Weights of a small self-supervised image encoder.
Training: muon at rate 0.0062, 6500 steps.
Data: trained on photos of arthropod specimens (BIOSCAN-5M), 48750 training examples, 34.1 epochs.
Rows from block 4 of a small self-supervised image encoder, named by matrix and row number. Rows with one number belong to one neuron. Each number is 128 + 32 x the weight over its row's rms, rounded and kept within 0 to 255. All counts start at 0.
After each neuron's rows are labels from the 100 images, of 14848, where the neuron reaches its highest value: "top examples" is what is common among them; "colour at peak" is the nearest of a few named colours to the mean colour under the peak. Only what is clearly more common there than usual is listed. The data: photos of arthropod specimens (BIOSCAN-5M).
# fc1: MLP up (model.blocks.4.mlp.fc1.weight, 320x160), inputs 0-159
# fc2: MLP down (model.blocks.4.mlp.fc2.weight, 160x320, transposed), outputs 0-159

fc1.32 [140 176 139 121  92 115 153  59 131  97 152 139 107 167 114 142 135 136 140 144 139 139  97  95  97 117 148 156 141 124  92 165  76 145 143 163 179  59 104 132  94  71  62 190 145 141 171  37 191 136 113 146 150  99  81  72 140 147 155 146 119 125 117 218 161 126 168 130 141 131 140 152  98  97 130  67 143 142 105 100  85 155 128 129  83 124 125 152 137  93 110 117 117  67 144 127 143  54 183  88 117  90 166 118 163 130 138 111  63 125 159 189 115 108 147 112 177 103 141  83 134 112 158  83 118 140  63 147 140 139 117 122 105  99 141 154 180 151 105 170 119 140 207 126 119 161  63 160 145 138 134 158 172 114 142 153 136 117 137 127]
fc2.32 [137 127 160 168 156 202  93 145 137 136 160  80 127 105 111 136 112 127 171 122 108 152 128 144 127 126 130 105 157 128  90 139 120 107 167 112 152 127 155  90 165 164 180  82 174 133 149 132 125  82 188 173  85  91 136 105  72 152 112  69  76 151 130  86 127 115  85  75  48 124 128 121 128 168 133 160 133 157 131 147  93  87 144  79 153 143 112 111  53 116 100 189 134  97 139 163 108 145 155 179  92  98  84  84  77 159 121  87 157 137 107 126 173 192  65 133 125 193 104 145 135 115 147 226  88  80 130 172 134 105 120 131 105 111 142  58 142 134 147 127 147 105 125 180 120  87 192 128 146 121 122 103 139 132 155 166 153 128 132 129]
top examples: order Coleoptera
colour at peak: grey

fc1.310 [129 121  74 155  92 126 111 131  78 185 101  89 135 179 147 152  84  47 103 101 146 182 144 134 100 102 119 170 133 149 131 131  85 125  83 145  82  82 115  91 149 113 124 121 131 123  69  88 102 200  62 128 130 129 140 134 135 123 128 173 109 194  97 135 159 121 111 147 124 191 149 147 175 100 214 146  92  82 106 133 168 123 156  76 168 169 159 122 105 150 120 175 119 138 171 165  91 121 113 132 106  77 185 160 131 139 126 135 135  93 124 175 101 109 108 145 158 128 143 111 150 159 101  84 137 130 114 150 148 104 160 107 128  67 113 162 131 191 107 132 124 104 152 152 182  89 139  41 140 165 123 125 144 151 164 113 161  99 139  50]
fc2.310 [121 163 173 129 187 114 177 141 158  78 165  90 120 104 123 140 100 161 155 205 127 130 107 125 144 124 161 116 187 115  71 181 187 144 166  86 148 176 139 175  71 149 134 160 133 177 176 134 100  75 156 146 120 111 126  88  93 125 113  98 111 102 155  73 116 121 173 111 163 101  86 157 111 169  32 126 133 185 119 140  86 116 105 171 125 132 127 124 113  66 159 112 142 109  75 132 105 144 166 123 173 159  53 127 161 140  63 102 139 153 122  92  97 135 111 116 124 102 108 132 133 124 154 125 134 135  90  94 133  93 107 145 166 194 128  55  97  83 142 165 142 141 120  89  98 158 135 187 144 127 103 136 161 122  86 161 103 116 130 169]
top examples: order Hymenoptera
colour at peak: grey

fc1.44 [138 166 138  97 167 116 107 130 200  84 153 148  71  96  76 143 106  40 114 136 125 123  85  98  77 126 111 127 118 157 103 131 100 118 121 111 122 160 134 104  85 149 142 168 160 119 107  90 128  97 178  51 172 149 153  68  89 144  82 122 166 123 151 161 243 142 112 138 146  85 143 137 139 137 113 145  95 100 123 156 172 142 135 156 108 166 109 124 139 146 116 123 128 103 192 163  94 111 110  96 130 139 153  58 128 177 139  99 162  49 111 165 101 114 151 115 111 111 110  87 132 186 119  58 164 118 121 134 151 113 150 121  93 113 180 161 148 150 107 138 152 132 204 117 167 112 112 115 112 138 115 150 177 144  87 142 177 101 173 161]
fc2.44 [105 128 101 138 121 103 203 122 124  99 137  96  99 170 102 170 159 191 141 162 146 127 130 109  93 144 149 179 198 112  94 165 133  95 177 123 156  75 105  96  92 151 153 180 111 136 167 197 151 109  90 102 125 129 120 131  57 174 153 121  90 151  86 141 163 144 155 160 105 179 171 134  84 156 166 139 152 135 114 102  53  52 185  58  76 106 127 120  90 119 168  90 131 117 122 122 121 185 126 125 141 138 128 196 114 151 115 140 119 149 163  64 146 160 124  93 145 133  94 108 135 118  85  79 148 154 103 112 139 111 104 113 177 120 105  49 120 127 104 142 135 111 199 141 115 137 144 117 115 167  84 113 143  70 125 133 116 126  88 117]
top examples: order Hymenoptera
colour at peak: grey

fc1.147 [ 56 136 133 143 139 105 176  93 143  82  98  70  86 117  93 155 161  60 120 121 135 136  97 122  46 138 169 157 126 145  95 131  83 128 107 121  84 129 128 154 125 153 126 139  70 114 157 133 127 122 142  84 123 125 116 115 167 118  62  87  63 187 109 152 157 104 189 124 127 130 130 163  86 181 182  90 124 125 115 207 161 156 166 107 135 107 133 166 117 166 206 111 136 127 187 107 102 160 116  59 160 149 134 142 145 184 123  78 116 129  94 154 102  89 162 135 119 138 136 127 144 194 137 119 105 126 137 137 136 120 182 119 135  58 118 127 156 122 164  93 171  85 173 137  91  95 115 151 143 186 147 127 150 100  98 122 148  93 194 137]
fc2.147 [107  99 111  97 150  59 114 157 143 112  93 175 125 113 120 180 192 127  93 104 122 111 107 163 113 153  89 143 171 110 159 161 146 113 146 135 148 123 130 132  91 149 163 128 101 158 140  99 150 119 161 144 148 157 163 119 115 128 100 146 148 107  91 158 144 137 108 127  45  91 155 128  99 169  83 115 175 120 112 115  61  63 164 101  68 140 170  99 181 137 199 102 138 112 121 151 138 109 100 192 173 144 106 186 129  67 107  83 144 132 120  46  92 154 142 123 139  97 134  87  95 166 129 157 124 167  93 124 119 209  86  96 190 129 132 128  47 125 157 158 128 113 162 127 142 153 161 146 189 124  95 136 127 127 134 138  68 109  85 173]
top examples: order Hymenoptera
colour at peak: grey; brown

fc1.304 [118 100 115 144 144  77  82  99 102 131 115 139 144 146 101 173 161  80  97 157  98 186 103  89 135 125 171  91  90 140  98 108  56 145 115 162 141 111 121 178 160  98 148 132 114 175 119  88 148 139 112 104 163 145 127 157 136 134 178 162 178 104 102 131 112 110 126  66 173 149 109 118 117  87 120 121  81 122  99 119 128 178 132 135  88 138 150 107 122  90 147 127  94 132 136 182 124 154 109  79 151 100 112  66 181  79  43 133 163 183 159 139 137 140 145 102 122 142 176 168 128 114 152  69 173 130 137 162 154  64 165 129 112 104 120 147 171 138 119 129 189 106 244 172 137 132 146 144 165  97 116 169 138  54 142 131 154 168  97  92]
fc2.304 [142 118 114 171 121 190 160  71 139  89 160 101 138 108 134 124  46 140 199 169 131 124 132  57 142 106  74 129 171 104 109 192 151 121 147 110 112 123 152 103 126 117 153 149 172  94 102 200 132 140 132 178 153 147 114 112 149 142 153  76 130 136  63 136  91 158 100 157 119 107 134  75 136 140 134 133 181 141 159 124  77 123 129 101 159 114  68 128 102 100  81 129 188 121 116 144 145  83 165  87  94  86 125 129  94 133 176 108 131  82 131 139 155  93  88 118 108 146 113 147 153 150 139 175  86 169 143 136 108 146  45 143 155 107 158  51 135 199 103 133 134 126 112 122 180 146  92 146  93 132 134  85 129 164 102 182 126 174 169  75]
top examples: order Coleoptera
colour at peak: grey

fc1.135 [187 123 146 154 131 152 130 120 107 140 146 111 125  65  95  82 204 114 137 161  67  98 130  59 182 139 123 111 114 115 108 128  99 145 128 132 163 133 182 134 153 131 162 138 118 163  69 118 192 110 150  94 172 146 134 179  76 158 146 148 136 132  92 182 190 176  95 115 134 103 111  52 166 107 139 173 125 127 109 128  98  99 105 130 142  95 185 119 151  62 110 141  89  73 101 110 140 180  95  99 116 111 101  91  62  84  44 145 144 165 151 136 120 119 131 114 133 138  93 112 175 197 180 146 128 150 129 112 121 131 114 147 162 149 124 170 126 142 188 133  80 166 131  69 148 173  93  96 164 107 130 125 145 146 149 110 114 137  87 156]
fc2.135 [136 111  79 165  76  68 103 127  81 131 143 151 174 159 133 120 169 175 151 132 157 105 166 155 115 162 135 167 183 106 175 125  84 150 127 154  93 117 129  83  97 192 161 121  98 144 146  96  97 172 138 183  98 116  98 115  96 117 145  92 132 136 164 170  95 160 161 116  93 123 144 121 138 129 121 170 133 126 122 100 129 111 170 145 145 141  70  82  91 165  93  68 130 118 144 160 160  99 156  76 111 119 122 153 136 140 134 105 140 126 161 127 179  80 144 126 119 131 155 180  81 101  86 119 194 122 119 114 160 114 123 130  10 104 155  65 115  99 169 152 183  61 127 118  98 100 118 119 116 204 164  83 170  74 104 161 128 125 139 156]
top examples: order Coleoptera
colour at peak: grey; brown

fc1.266 [106 118 101 166  93 122 111 135 151 136  85 133  84  99 106 131 121 111 167 128 126 153  78 162  82  65 177 134 159 109 124  97 121 143 144 109 148 144 158 118 183 134 121 170 131 113 134 117 115 127 127 109 132 153 132 133  70 156 169 173 138 188 155 237 184 124 151  59 108 130 114 138 136  84 145 116 205 148 102  75 131 131 156 112 152 113 182 125 138  85 180 148 114 102 108 179 146 116 171 183 103 109 124 175 148 139 104  65 122 122 115 135 132 173  71 129 103 102  81 103 143  85  75  73 168 155 126 130 135 143 122 127 118 118 108 130  78  88 167  85 162 133  66 128 207 137  85  95 118 127 141 135 217 172 114 143  90 113 129 129]
fc2.266 [143 142 119 236  62  91 144 135 108 137 143 107 125  92 116 120 140 123 131 116 106  68  76 157 126 131 138  84 128  90 147 116 138 114 126 137 117 164  81 135 162  90 140 119 137 180  71 168 149 125  92 101 148 144 123 135  89 162  82 143 124 128 215 183 172 140 152  96  54 117 147 130 140  88  77 137 156 146 132 206 140 138 131 159  73 136 162 157 132 109 166 138 125 127  75 131 152 127 130 131 109  67 114 116 159 115  89 130 123 154 159  96  95 126 108 134 118 163 233 122 141 138  94 124 106 158 138  99 204 105 193 160 110 158 148  52  86  54 152 123 117 173 123 142 104  93 124 110 151 121 130 137 125 123 110 132  99 172  79 127]
top examples: order Lepidoptera
colour at peak: brown; grey

fc1.19 [146 176 151 129 149 156 132 157 136 148  87 111 114 130  51 132 159 125 102 122 152 138 126 172 121 132 142 123 168 133 140 147  96 127 106 135 166 156 164 108 165 112 136 137 116 128 169 181 139 105 125 103 130 135 133 161 106 141 116 102 176 141 121 237 153 113 184 124 145 120 150 165  71 116  95 100 181 146  63  89 101 138 117 151  85 123 171 111 124 135 141 132  97 145 168 111 149 148 105  79  85 145  98  83  92 138  98  87  52 147  96 112 100 108 140 134  97 130  21  93 118 120 102  68 178 119  84 163 109 159 114 102 169 104 100  90  87  99  96  93 194 148 118 154 180 167  82  95 150 182 160 114 182 102 165 117 178 116 158 159]
fc2.19 [105 124 103 221 154 105 136  96  99 121 116 135 103 111 109 149 163 152 143  94 142  82  85 168  86  51 138 101 107 147 137  96 133  85 197 166  84 111 149 174 130 104 118 112 109  93 103 134 114 151 139 103 172 172 120 120 145 127 128 166 154 167 181 134 151 142 114 123 107 145 121 126 141  82  72 128 137 112 124 218 137  91 175 146 102 166 182 125 185 132 128 113 157 141 125 144 133 142  97 175 119 100 189 139 173  70 125 137 130 108 137 109  94 135 114 110 141 159 229 127 129 161  81 109 110 123 159 110 183 146 164 173 125 137 108 108  66 101 114 126  69 135 153  49  45  73  90 128 151 164 150 131 150 109 101  91 133 126 131 140]
top examples: order Lepidoptera
colour at peak: brown

fc1.18 [132 137  80 182 114 141 124 183 182 108 117 113  31 125 111 149 174  28 128 133 130 143 112 137 115 129 160 136 115 190  94  92 144 116 124  90 114 130 142 153  79 219 166 142  96 113 130 109 102 140 171 146 107 170 102 144 178 126  91 104  23 147 140  62 170  87 116 153 123 143 152 143 179 116 128 131  55  98 127 141 155 142 206 146 118 113 159 116  72 183 143 157 166 110 127  95 127 135 134 146 110 155  95 146 155 142 115 105  92 104 111 118  82 194  92 117 127  98  84 134 151 150  88  60 106 103 150 158 157 113 140 101 169  95 149 105 169 100 163  92 144 135 143 119 166 128 136 124 122 137 158 118 127 160  90 135 137 138 143 119]
fc2.18 [168 103 117 118  86  88  99 127 177 126  95  98 174  86 127 122 152  81 158 153  96 167 116 188 150 148 109 121  97 149 125 158 131 145 125  88  86 153  89 123 123 152 136  89  73 156 173 140  97 156  83 138 130 118 104  85  85 151 103  98 150 117 171 149 156 101 123 144  81  79 115 145 111 123  57 132 153 112 120 129  96 124 166 104  79 133 165 156 120 157 187 115 182 137 145 133 142 154 142 166  98 168  81 153 118 158 115 112 114 125 131  65  57 178 147 156 168 116 164 123 117 131 186  47 126  99 144 148 158 156  77 153 139 123 117 185 124  67 197 119 135 106 152  97 119 176 141 140 220 166 114 109 141  90 121 117 137 134  54 179]
top examples: order Hymenoptera
colour at peak: grey