python train.py --model="self-supervised image encoder" --dataset="photos of arthropod specimens (BIOSCAN-5M)" --train_examples=48750 --image_size=32 --crop_scale_min=0.3 --horizontal_flip=true --color_jitter=0.4 --method="byol" --arch="mlp_mixer" --norm="layernorm_no_bias" --norm_position="pre" --activation="gelu" --mlp_ratio=2 --parallel_block=false --inner_norm=false --patch_size=[4, 4] --conv_stem=true --layers=8 --width=160 --projector_hidden=512 --projector_out=128 --projector_hidden_layers=1 --target_momentum=0.99 --init="lecun_normal" --residual_init="none" --optimizer="muon" --muon_scale="match_rms_adamw" --lr=0.0062 --momentum=0.95 --nesterov=true --orthogonalizer="polar_express" --adamw_lr_other_params=0.0023 --steps=6500 --batch_size=256 --epochs=34.1 --lr_schedule="cosine" --final_lr_fraction=0.01 --warmup_steps=320 --weight_decay=0.2 --adamw_weight_decay_other_params=0
Rows from block 3, named by matrix and row number. Rows with one number belong to one neuron. Each number is 500 + 25 x the weight over its row's rms, rounded and kept within 0 to 999. All counts start at 0. Numbers have three digits each.
# fc1: MLP up (model.blocks.3.mlp.fc1.weight, 320x160), inputs 0-159
# fc2: MLP down (model.blocks.3.mlp.fc2.weight, 160x320, transposed), outputs 0-159
fc1.239:542506497499480510533482484490495489524496479494512501488490496456559497507502467525520517529439529505474466547488458474489570538519504532485444465506490508480461542563517526467475516527547540508480515512531490537482519516495473479540441495518505503487505513518476515492494530478481487490513494493502497453476527474525493514541523469545473514473484462476483531505491488521553467483487493492471533512507490483468496497516492507502502475501493501535471503527521499541495504474482474
fc1.241:512501519510528463485519489511527481499508435502566487531494493525493470502538527550492509476513502490536532558440494508493504521461523516498481475469515487537477468508489475504530513532529463481505516525483479498533496515469507498496492479527518484512507473531474554468496540459499475512494521507509494501461490490557492505453464503479479551517511500495513496488538493447491529494482450455487497506510496508515497493450500518476488536472528498482518560511458492476497523495484527
fc1.242:515496533468468500501485513498542544486541444492511550520495465531475511496492526506471478489533448519505498553503503492491460519529485497483497523440486498519473498485474534519506492471461481522524476477509481510494499499539531501493502513517502485459509493493508506446488530491499532527497468490466516492490459481508517533538462508490505477507486474510527498483511471498548484461468495454514455492480519438553534489542492514534488562510485500527504514517547487534511498473495522
fc1.243:545562500463507493501503540501510517485486517546535490541488479509477499503486494551498476507529481522489484544518508486473497518520461532475492504473522511501472515532488507458514513540470416542481494502468477506505505490495489432490491473484512512499515486504490483515473492511472502471488480513530481528480481453531494517479485444558510495512509464498492531501542469486509494498484524522545490477491498506465547519525450478516485510512513530513514511449456501492486537498545503
fc1.244:532514523455504503503512477516463496496526459490507477514565464511510500473545505490532530490474520470497498546478477525540555518489466538493466485489489541494462533512484496487457453567468551501489494460499503515494539516483502481519485503494481499458513477512511487497506517528468513477481481473465495517486500485521503516526491481448498482502503504526510517533517544481521521513479460494458536532481459527497508506513519490446516488491475514507527481544540461484520541494487509
fc1.245:497485511495495487539471469547531494516495487504578526512475480514487507502518499537508457481505473479513494433507480483441515522508508484485531507538508475532505515550513526539479457487485451521501522483476473491518492537541481523507460517552537449521491487504454484490487499530484527501494492550476481485509520481511540478505541540470503469452529460502475547496515487486529494522502527483492476528470492484458531511466503525502494500476502490498496475483500499524500477509471499
fc1.246:543491466449507554499503491496496500521504481481521539485529517482497504489516469546490520489529492453502517493523464499430479504500529493521532507482513504507533524511489486503514463522470463483473501513501460517508483502529486435483487509466490481482498507532523484449505488499523499474515483423540533532486510447512524482517539485545498471497519481471526522502530554505499501473514526546464489509496509502536498500551497526502506563513506499490483493480499484440487524512506513
fc1.247:524496470471500531528532509480476499501502494509507445484484556519509468486499528512530521516526477495489498513524492493508505533539493480470469498482470499484489514534492435495504504513507523477524494497491516480537521534526521505523506472507495513530479447482486482526458524493517448521552475496540475533491465514467502503542517470529531471469491524498527470499519484521492506514515530486539518470521449493453524503546445420491477475519484510516519516493502536463475494478528502
fc1.248:497479498495505511483487499498510508489513550555470501491517481509553471498498472507508494511531518497488495486518547475557457521517498481516503528549485459490513518474486501494487482530523510468495530483489491529507509526500518447473469506485575497503443456542505441519485503459520507491501509524521492449481532493519479523491471474482494529526502465477527503527479473510567516506459501541518470472462489466501471486483507548496487503503512476507549522522498478547502492479506485
fc1.249:504478534493543507510455517523482478530477490541498518473515507516512489536475513439536536487467522508558491503499498482510489492538491493523491490471558461499483468519511566514516473491484486508498456468484488521490469532511492496555497517494471487536525489467465523502500483451514496499491507468451524511515491483535510513493492517505458546488482522534485524472504476483526491512496486472473524458521523481488508516507495507471472515501482512540525529468570491467502454505451508
fc1.250:520528511498443514504488515493502533437493426474506537488505492500502521454477509500498491484472531482466443520487497547523495491510550504491455500509518531531485494494481488475457530505529503558521548510501510544525508490495532468480527492525453543503504518470520516530519465498510482504517493518470520493489526512451458457511513486518538449504458533467494488504513464506528457480509518504516483472481526499514495493509497470508490540473493504475540512497532501500483512531504528
fc1.251:509511496503498530528501504502448545475535522526561488510545524513480496526473489539512466492524418523545487487491496511466511480492522484556507510513511510507524500539480503531488492478489502506466503469508521487462515503488452527491474507489502511474494566518484498529476493499500475500520417501463517498477486475513495471526494512473483486505486512512507498490520505513475482508511531531521442507520488455509480468519534541484467491543480542494485510503444484522458500518473504
fc1.252:469481501481496512473496489478478524461518469479543520479493481506490487544541505510504503530512502490483489485492485527479518524495451514487511460484522507495507521542503528482542524507535498500517467500512491512501535536534531455488508483483493476491552504490468521493515493478513501513514553490452527469506505469497449517513449510411500546479494481463516509526525514501497560448478501556515498482484469475533534516535505498495492474481502523508494477511462492522457528512458521
fc1.253:525507507520501534496510482514500503496536541476450506499533520542506482467516496548493507492526531472499429503496546497456532465509529483489495521458504524498499521520488486479483470526553509458467535494501486522545531506467531452530478517503495477456499516487479504509512483473491479489493471474465500490452488529465517515484497537461545505483468498487504516535533465572490465510507500492506515510504487517518498479461489533503461466503525518524528535455501481493526500514473513
fc1.254:477517523472495457539510485485510498522531512487520461463490463520481501506501494459513508491519480508483489504537482490488516505557478516489469503497502473487537518527538505521524503506484516471486504520478536495454474488497536451489472455474512460501478442467535503514512452525466479500466470488544484499457509513509474501547507498456502462490495512539480501528501485514537503529492507520538486531440530500490539495476511544516515484508456553510492468504486522501554520520535519
fc1.255:484495440525490517495499483497471528533450492489540488477533521444497519543503508464469491537536493472512556464507489464493502531467449533520504496527536464526483463512474535483495532546475484527493471490515545449490517525472506503468515493521499505502496466517477502489483495492480497525528485511490462520468536523492501506514492523495491485518480456534496517523513457485478530495522480497484476536467507511494492547536473514461485495514503479546515519510453499520514537494503551
fc1.256:519482525518480471469489500490476513508505480539544477524500517513508501472502534498516512500494451471527480452502467551484494475548535456494524473462469496462492490524467459528497508519434478512475508514538466499495522492485514490477527472490535528524521475519464518513522439506541573509524459506512482514488532506485531538493505503516511535498564503475498487512528494539480455454484478476513498498523488496511523504490490516497487513479468528474510540529499504478526498484480517
fc1.257:512513533489498441483483485496507524508480526523486514496546511519505522512530471523495499500493503487501465506464548482528481488470501490510498483431479474508504522465514472528479484530487552539491511509506569511526537469502500477521533491491503526485516519545507504519541478490500501465528480479476512461490493481470524472526528460488497508476545479446504499455508535532521502528437498521506489481512489504492503457458498461522531549467533501511499466471499463515480499549487487
fc1.258:539507508499521520472489529519468541516495504490491461510486500527472522496521488513525512484514531524466430500477510467498450477464510523461516461483489494507475526486510495455478536575479520526541501499528512507519487478520496495486496531481493506517533457504517515513498491486499516488503470490513509492516527495512561456454498503464509552493517491523505490469522467520539492530501489506485456497452528509459523500501482530507514533518522459499493557508450513491519491445525460
fc2.239:497504549451475527519473499525515453534489511511518507485520526513496460517470518496467436473504525491507505523518515499535524473511454479480484489484521534463497444487493515518483525542531499545537470472484505486525524485527490485471512507532475526500500478503472523492534547525472477508511492508459466508496498505460558510507480481524474514517521486495452499501500512498502525507480476482445489489570503510458494483511496453539464461474517520486535500552493501528510503482500507
fc2.241:475512506474490524489509547482485506562484522500468522492487516492508511494478492487552479502508472470471439455513519493478500487536483492491555489509483503448537533500515522480470508522476479520505511557519516489464526478525478526519523497480462523485501517498546466502470480562502543513525526513492455554515483488433501521525549491517501488494485557513479498490481513533466463491476505497448481520489504479473504488543495487536469511506460482501499493493518502507509508493536493
fc2.242:529526521459519528474528486505538455513528549489468539501479492495481518520532465538513495485525489521486544474502492463500525521488485501469518448457512519475477514497505477500520474495520481516487451472484497461476514531514508481477489477541494450483499504554489501484512517510494492478472498545517473542480501449491464463500534498513540499514491524502525527507493483544469505524495484475521461508520517451528507480510538500506533509467533527487485462477541455483526483549499505
fc2.243:543494513521481511469496507465486480511503471483507516481515493501503553516485491527493547518489517485490454455513505521490462500498490502551497489519526491508453497487420492523442509501489488471493479511502483532521500446485497483517534494471535507505509495483519419496504518542514504474523530552474484516485501498506520471507540540528534500523513458498514498507480543517487476508515506505481490544503520508504496483476499519545500425514489487533521503538488456496479506499436514
fc2.244:474520547476505484507476463473487505542499532489499507475474484528509479546457470533502469486507510515499555551487477484511520490476452449488508524487540505480495474517496534523443544494495481479520471479512508555516506485525492455545522507522463503516471499516556546529535491468496488542498516487499480499488521479502513497519488511488480541522491509486513512489489457501464527535500458525465494520520477499481522508487479546491472514487478478458474524559485475479513523489502482
fc2.245:534503487528535493456495511490466529529505508511482496521474518457482513491500497479484519503475472521494489526512488495516532494499473503449518532508452512493481518482497475473457513492522498506510548465468509465486591479479504502510459453510512507527546456539521459504543501503503476467490494535494500505479529526519487466487499533484495489484453463516478495519492500534513480515546505460475512525500506528484490524476507525486521472470501444543486538483565529518480501521500523
fc2.246:499471481567486475489479520499510542521482544491532475522506438479470540505491530449491507480500477520503520447478498439527427488510525519495522521513497527483473534506503507549512472453520514466527519497524539484517508494497480506491509514496516505511503498491506539499514445504464493487506466512469477521505484535492445529480514498509510525500525485528500485502483500503506523549480441532506491515486488518508506549469484539475502461520476504477478517493534485541499497457519517
fc2.247:479511530469467496508505507519527529487495509520486485494504464482530537516516504508480533478521534466549504505490521514543488488476565492495476504486495502442499450452514538470535522456502481498498518478494488503484507486479499474568481525472487525459478550450514481491504507508480561511450471494486502481519486481529512511474434520496469515500513485536471517509508513507498505472537480498497491528539485510497465497499530565500525477497519477523504478529470481548482500508526480
fc2.248:541483543471507486550495543494516503499481465498519487496487512531489482462494498477497484499499489531445509518515512528458501486481514468485491508503493505538526486497524476501465527511474521508487490486504509474437488464520542528505503524474489451508531541495501535513471527504450487440450485514482487543501533497502508465536499457521486516496482475528482510520470511505473536521528499506519481451500485494547548533500485468475508526492479542501471493456495555495514527539528534
fc2.249:508494490441500511517562434546495490445510463525471464526509485520497505521499505491502508482497462521461476476488496537513486503485516562467452505554435484476525519483508465507483550453517486457488478515502478506507546492487498489549494468489541500494489518503500488532527497517493495501515498535495466516518528481479532476508476477499512511514515495507518513507481515530508504484499480501531509521540483469504475479496490517492540518466508484490494492520461570501486510549539489
fc2.250:507500477498479463535512527473544499510503493499508476490521512498425506539504487501502454466507531502542546467500481506505512518516502501477547517504487503490517526513497504544504493478477491501523508534443531500527501507480520584490503494541479459444433500486474515450529498501519516472504529482473515500471502503503494483497469503448502482505482505499486525530506483528523524487480514487503457507484491426509507459560487526525536543480477494520506509523494482491502469483495513
fc2.251:479499483481496515499528468513558485478466467499452480506478490498505501507495534473506495474498549547511508543526535519514494557528515491552480492515523502480480497470478467513489503467525486503502503500473511490517494497503527471499504538512470484487487433475507493486485542521524517527468555528531528485489496499537505468468467512542472516468481547547501508504450535537500498481442511493497540484499473495486478508470435482501488501480522522506475479486537521530501479507512457
fc2.252:531509497489496514517483533483500508501483507493459467533499508499506500476478505477494524515456521513520526480514533500514502489518518497528510548511507469476524516479519476478453513492445521457508518523473477466477505496469465525485519534477515490537445509483539479511486502507502477475521455505505471547498521541490531500531531433591518483537493496524474517504480464518503438526534484463507524505506500471497450499485500483509485506492517465495521532479498496452522471501544500
fc2.253:506443518520512464525476519506501496510510479460501482484508506520507523512512498488474489489501520473461513508516508486547483504499487492515504506495495477524462501529465411540553477504493502527477472476506531472444484496518495533506547478485516505513496498495518483525509498500531544505516505487442536478471507520516458515560480442500503525508492497486493508484518523485484484507495518496520471486544564508535508546467520469512532446507508529498472462522536470458523483484516483
fc2.254:498496493525494549481534453526504513488500511430458517530517488502543478526462553554483536562456474526550505531484496531514494477551537520522534503505500523485489471477490498470467503524505477497489467491485501524476497505529516515493547496459493470496502490483515488479475528509487532517504529479492499465522501506466497538455517519541520523479496435479510480499506512493432498504470505493498501480503507476542514475528443491471488490508496489514499471498473496500480514495512520
fc2.255:451512441513502528533466550477488520516531512475512525522519479482514457498500527503531513460505485476461504516478523512498498543538532528535510495488527526469558519474502487489474502484495535495506488478490522552503518512492481463491523477522520555479490526501466523533497512517481536528519461485485483466482504509487486482519513450467477463541513487468506570529481499482481497480523464491467521499535541457479479455487483504523487512508502457493501509469519476512468482521488498
fc2.256:472508533496470534525552545466515511497493481469513516463521498475498517472530468530500493471537470510532473494480518469517499486488493513518504483471485571499480453548522499483549498511493479490529464484514490477498526513536485573505467534509478510495520467457500525528486498520515495491505501486528488490498458529529465505533515500495535459514458542534501493539522506493484444469536494504509517502489478518468486514508459492486543484516493474472497489440498527525479507477516483
fc2.257:510443471473447472547494521488502501516518562505522457533495490498509489480535470481527523518494483494487481475537535530498538491481510500491507511479539509510534489445497513478486494454520453529511525492500528519499519498537509498534501522481549511472451505533483508492485524530531538529458508520451480477481516518526494451508549495442517461529475504486473465505460500477477522532497498493450501484520484489493496534516470551513506506500467504477495516519506480503493519510487517
fc2.258:474510540490490491475485480494444518482508545538529489498493548537489543544462504479527495476504507526502468486555503511489493517547528485461484478441483488506538524485525494497500466513520491443521516510490514462527465506494498524500503474492428510487493478491513481517506495526489554515530481510507470498485485484482509525491496516489513504505532522495464510516511527446486490507491483490465546546517496493475503518550542472500483487537539503458502521468503464492500545449514505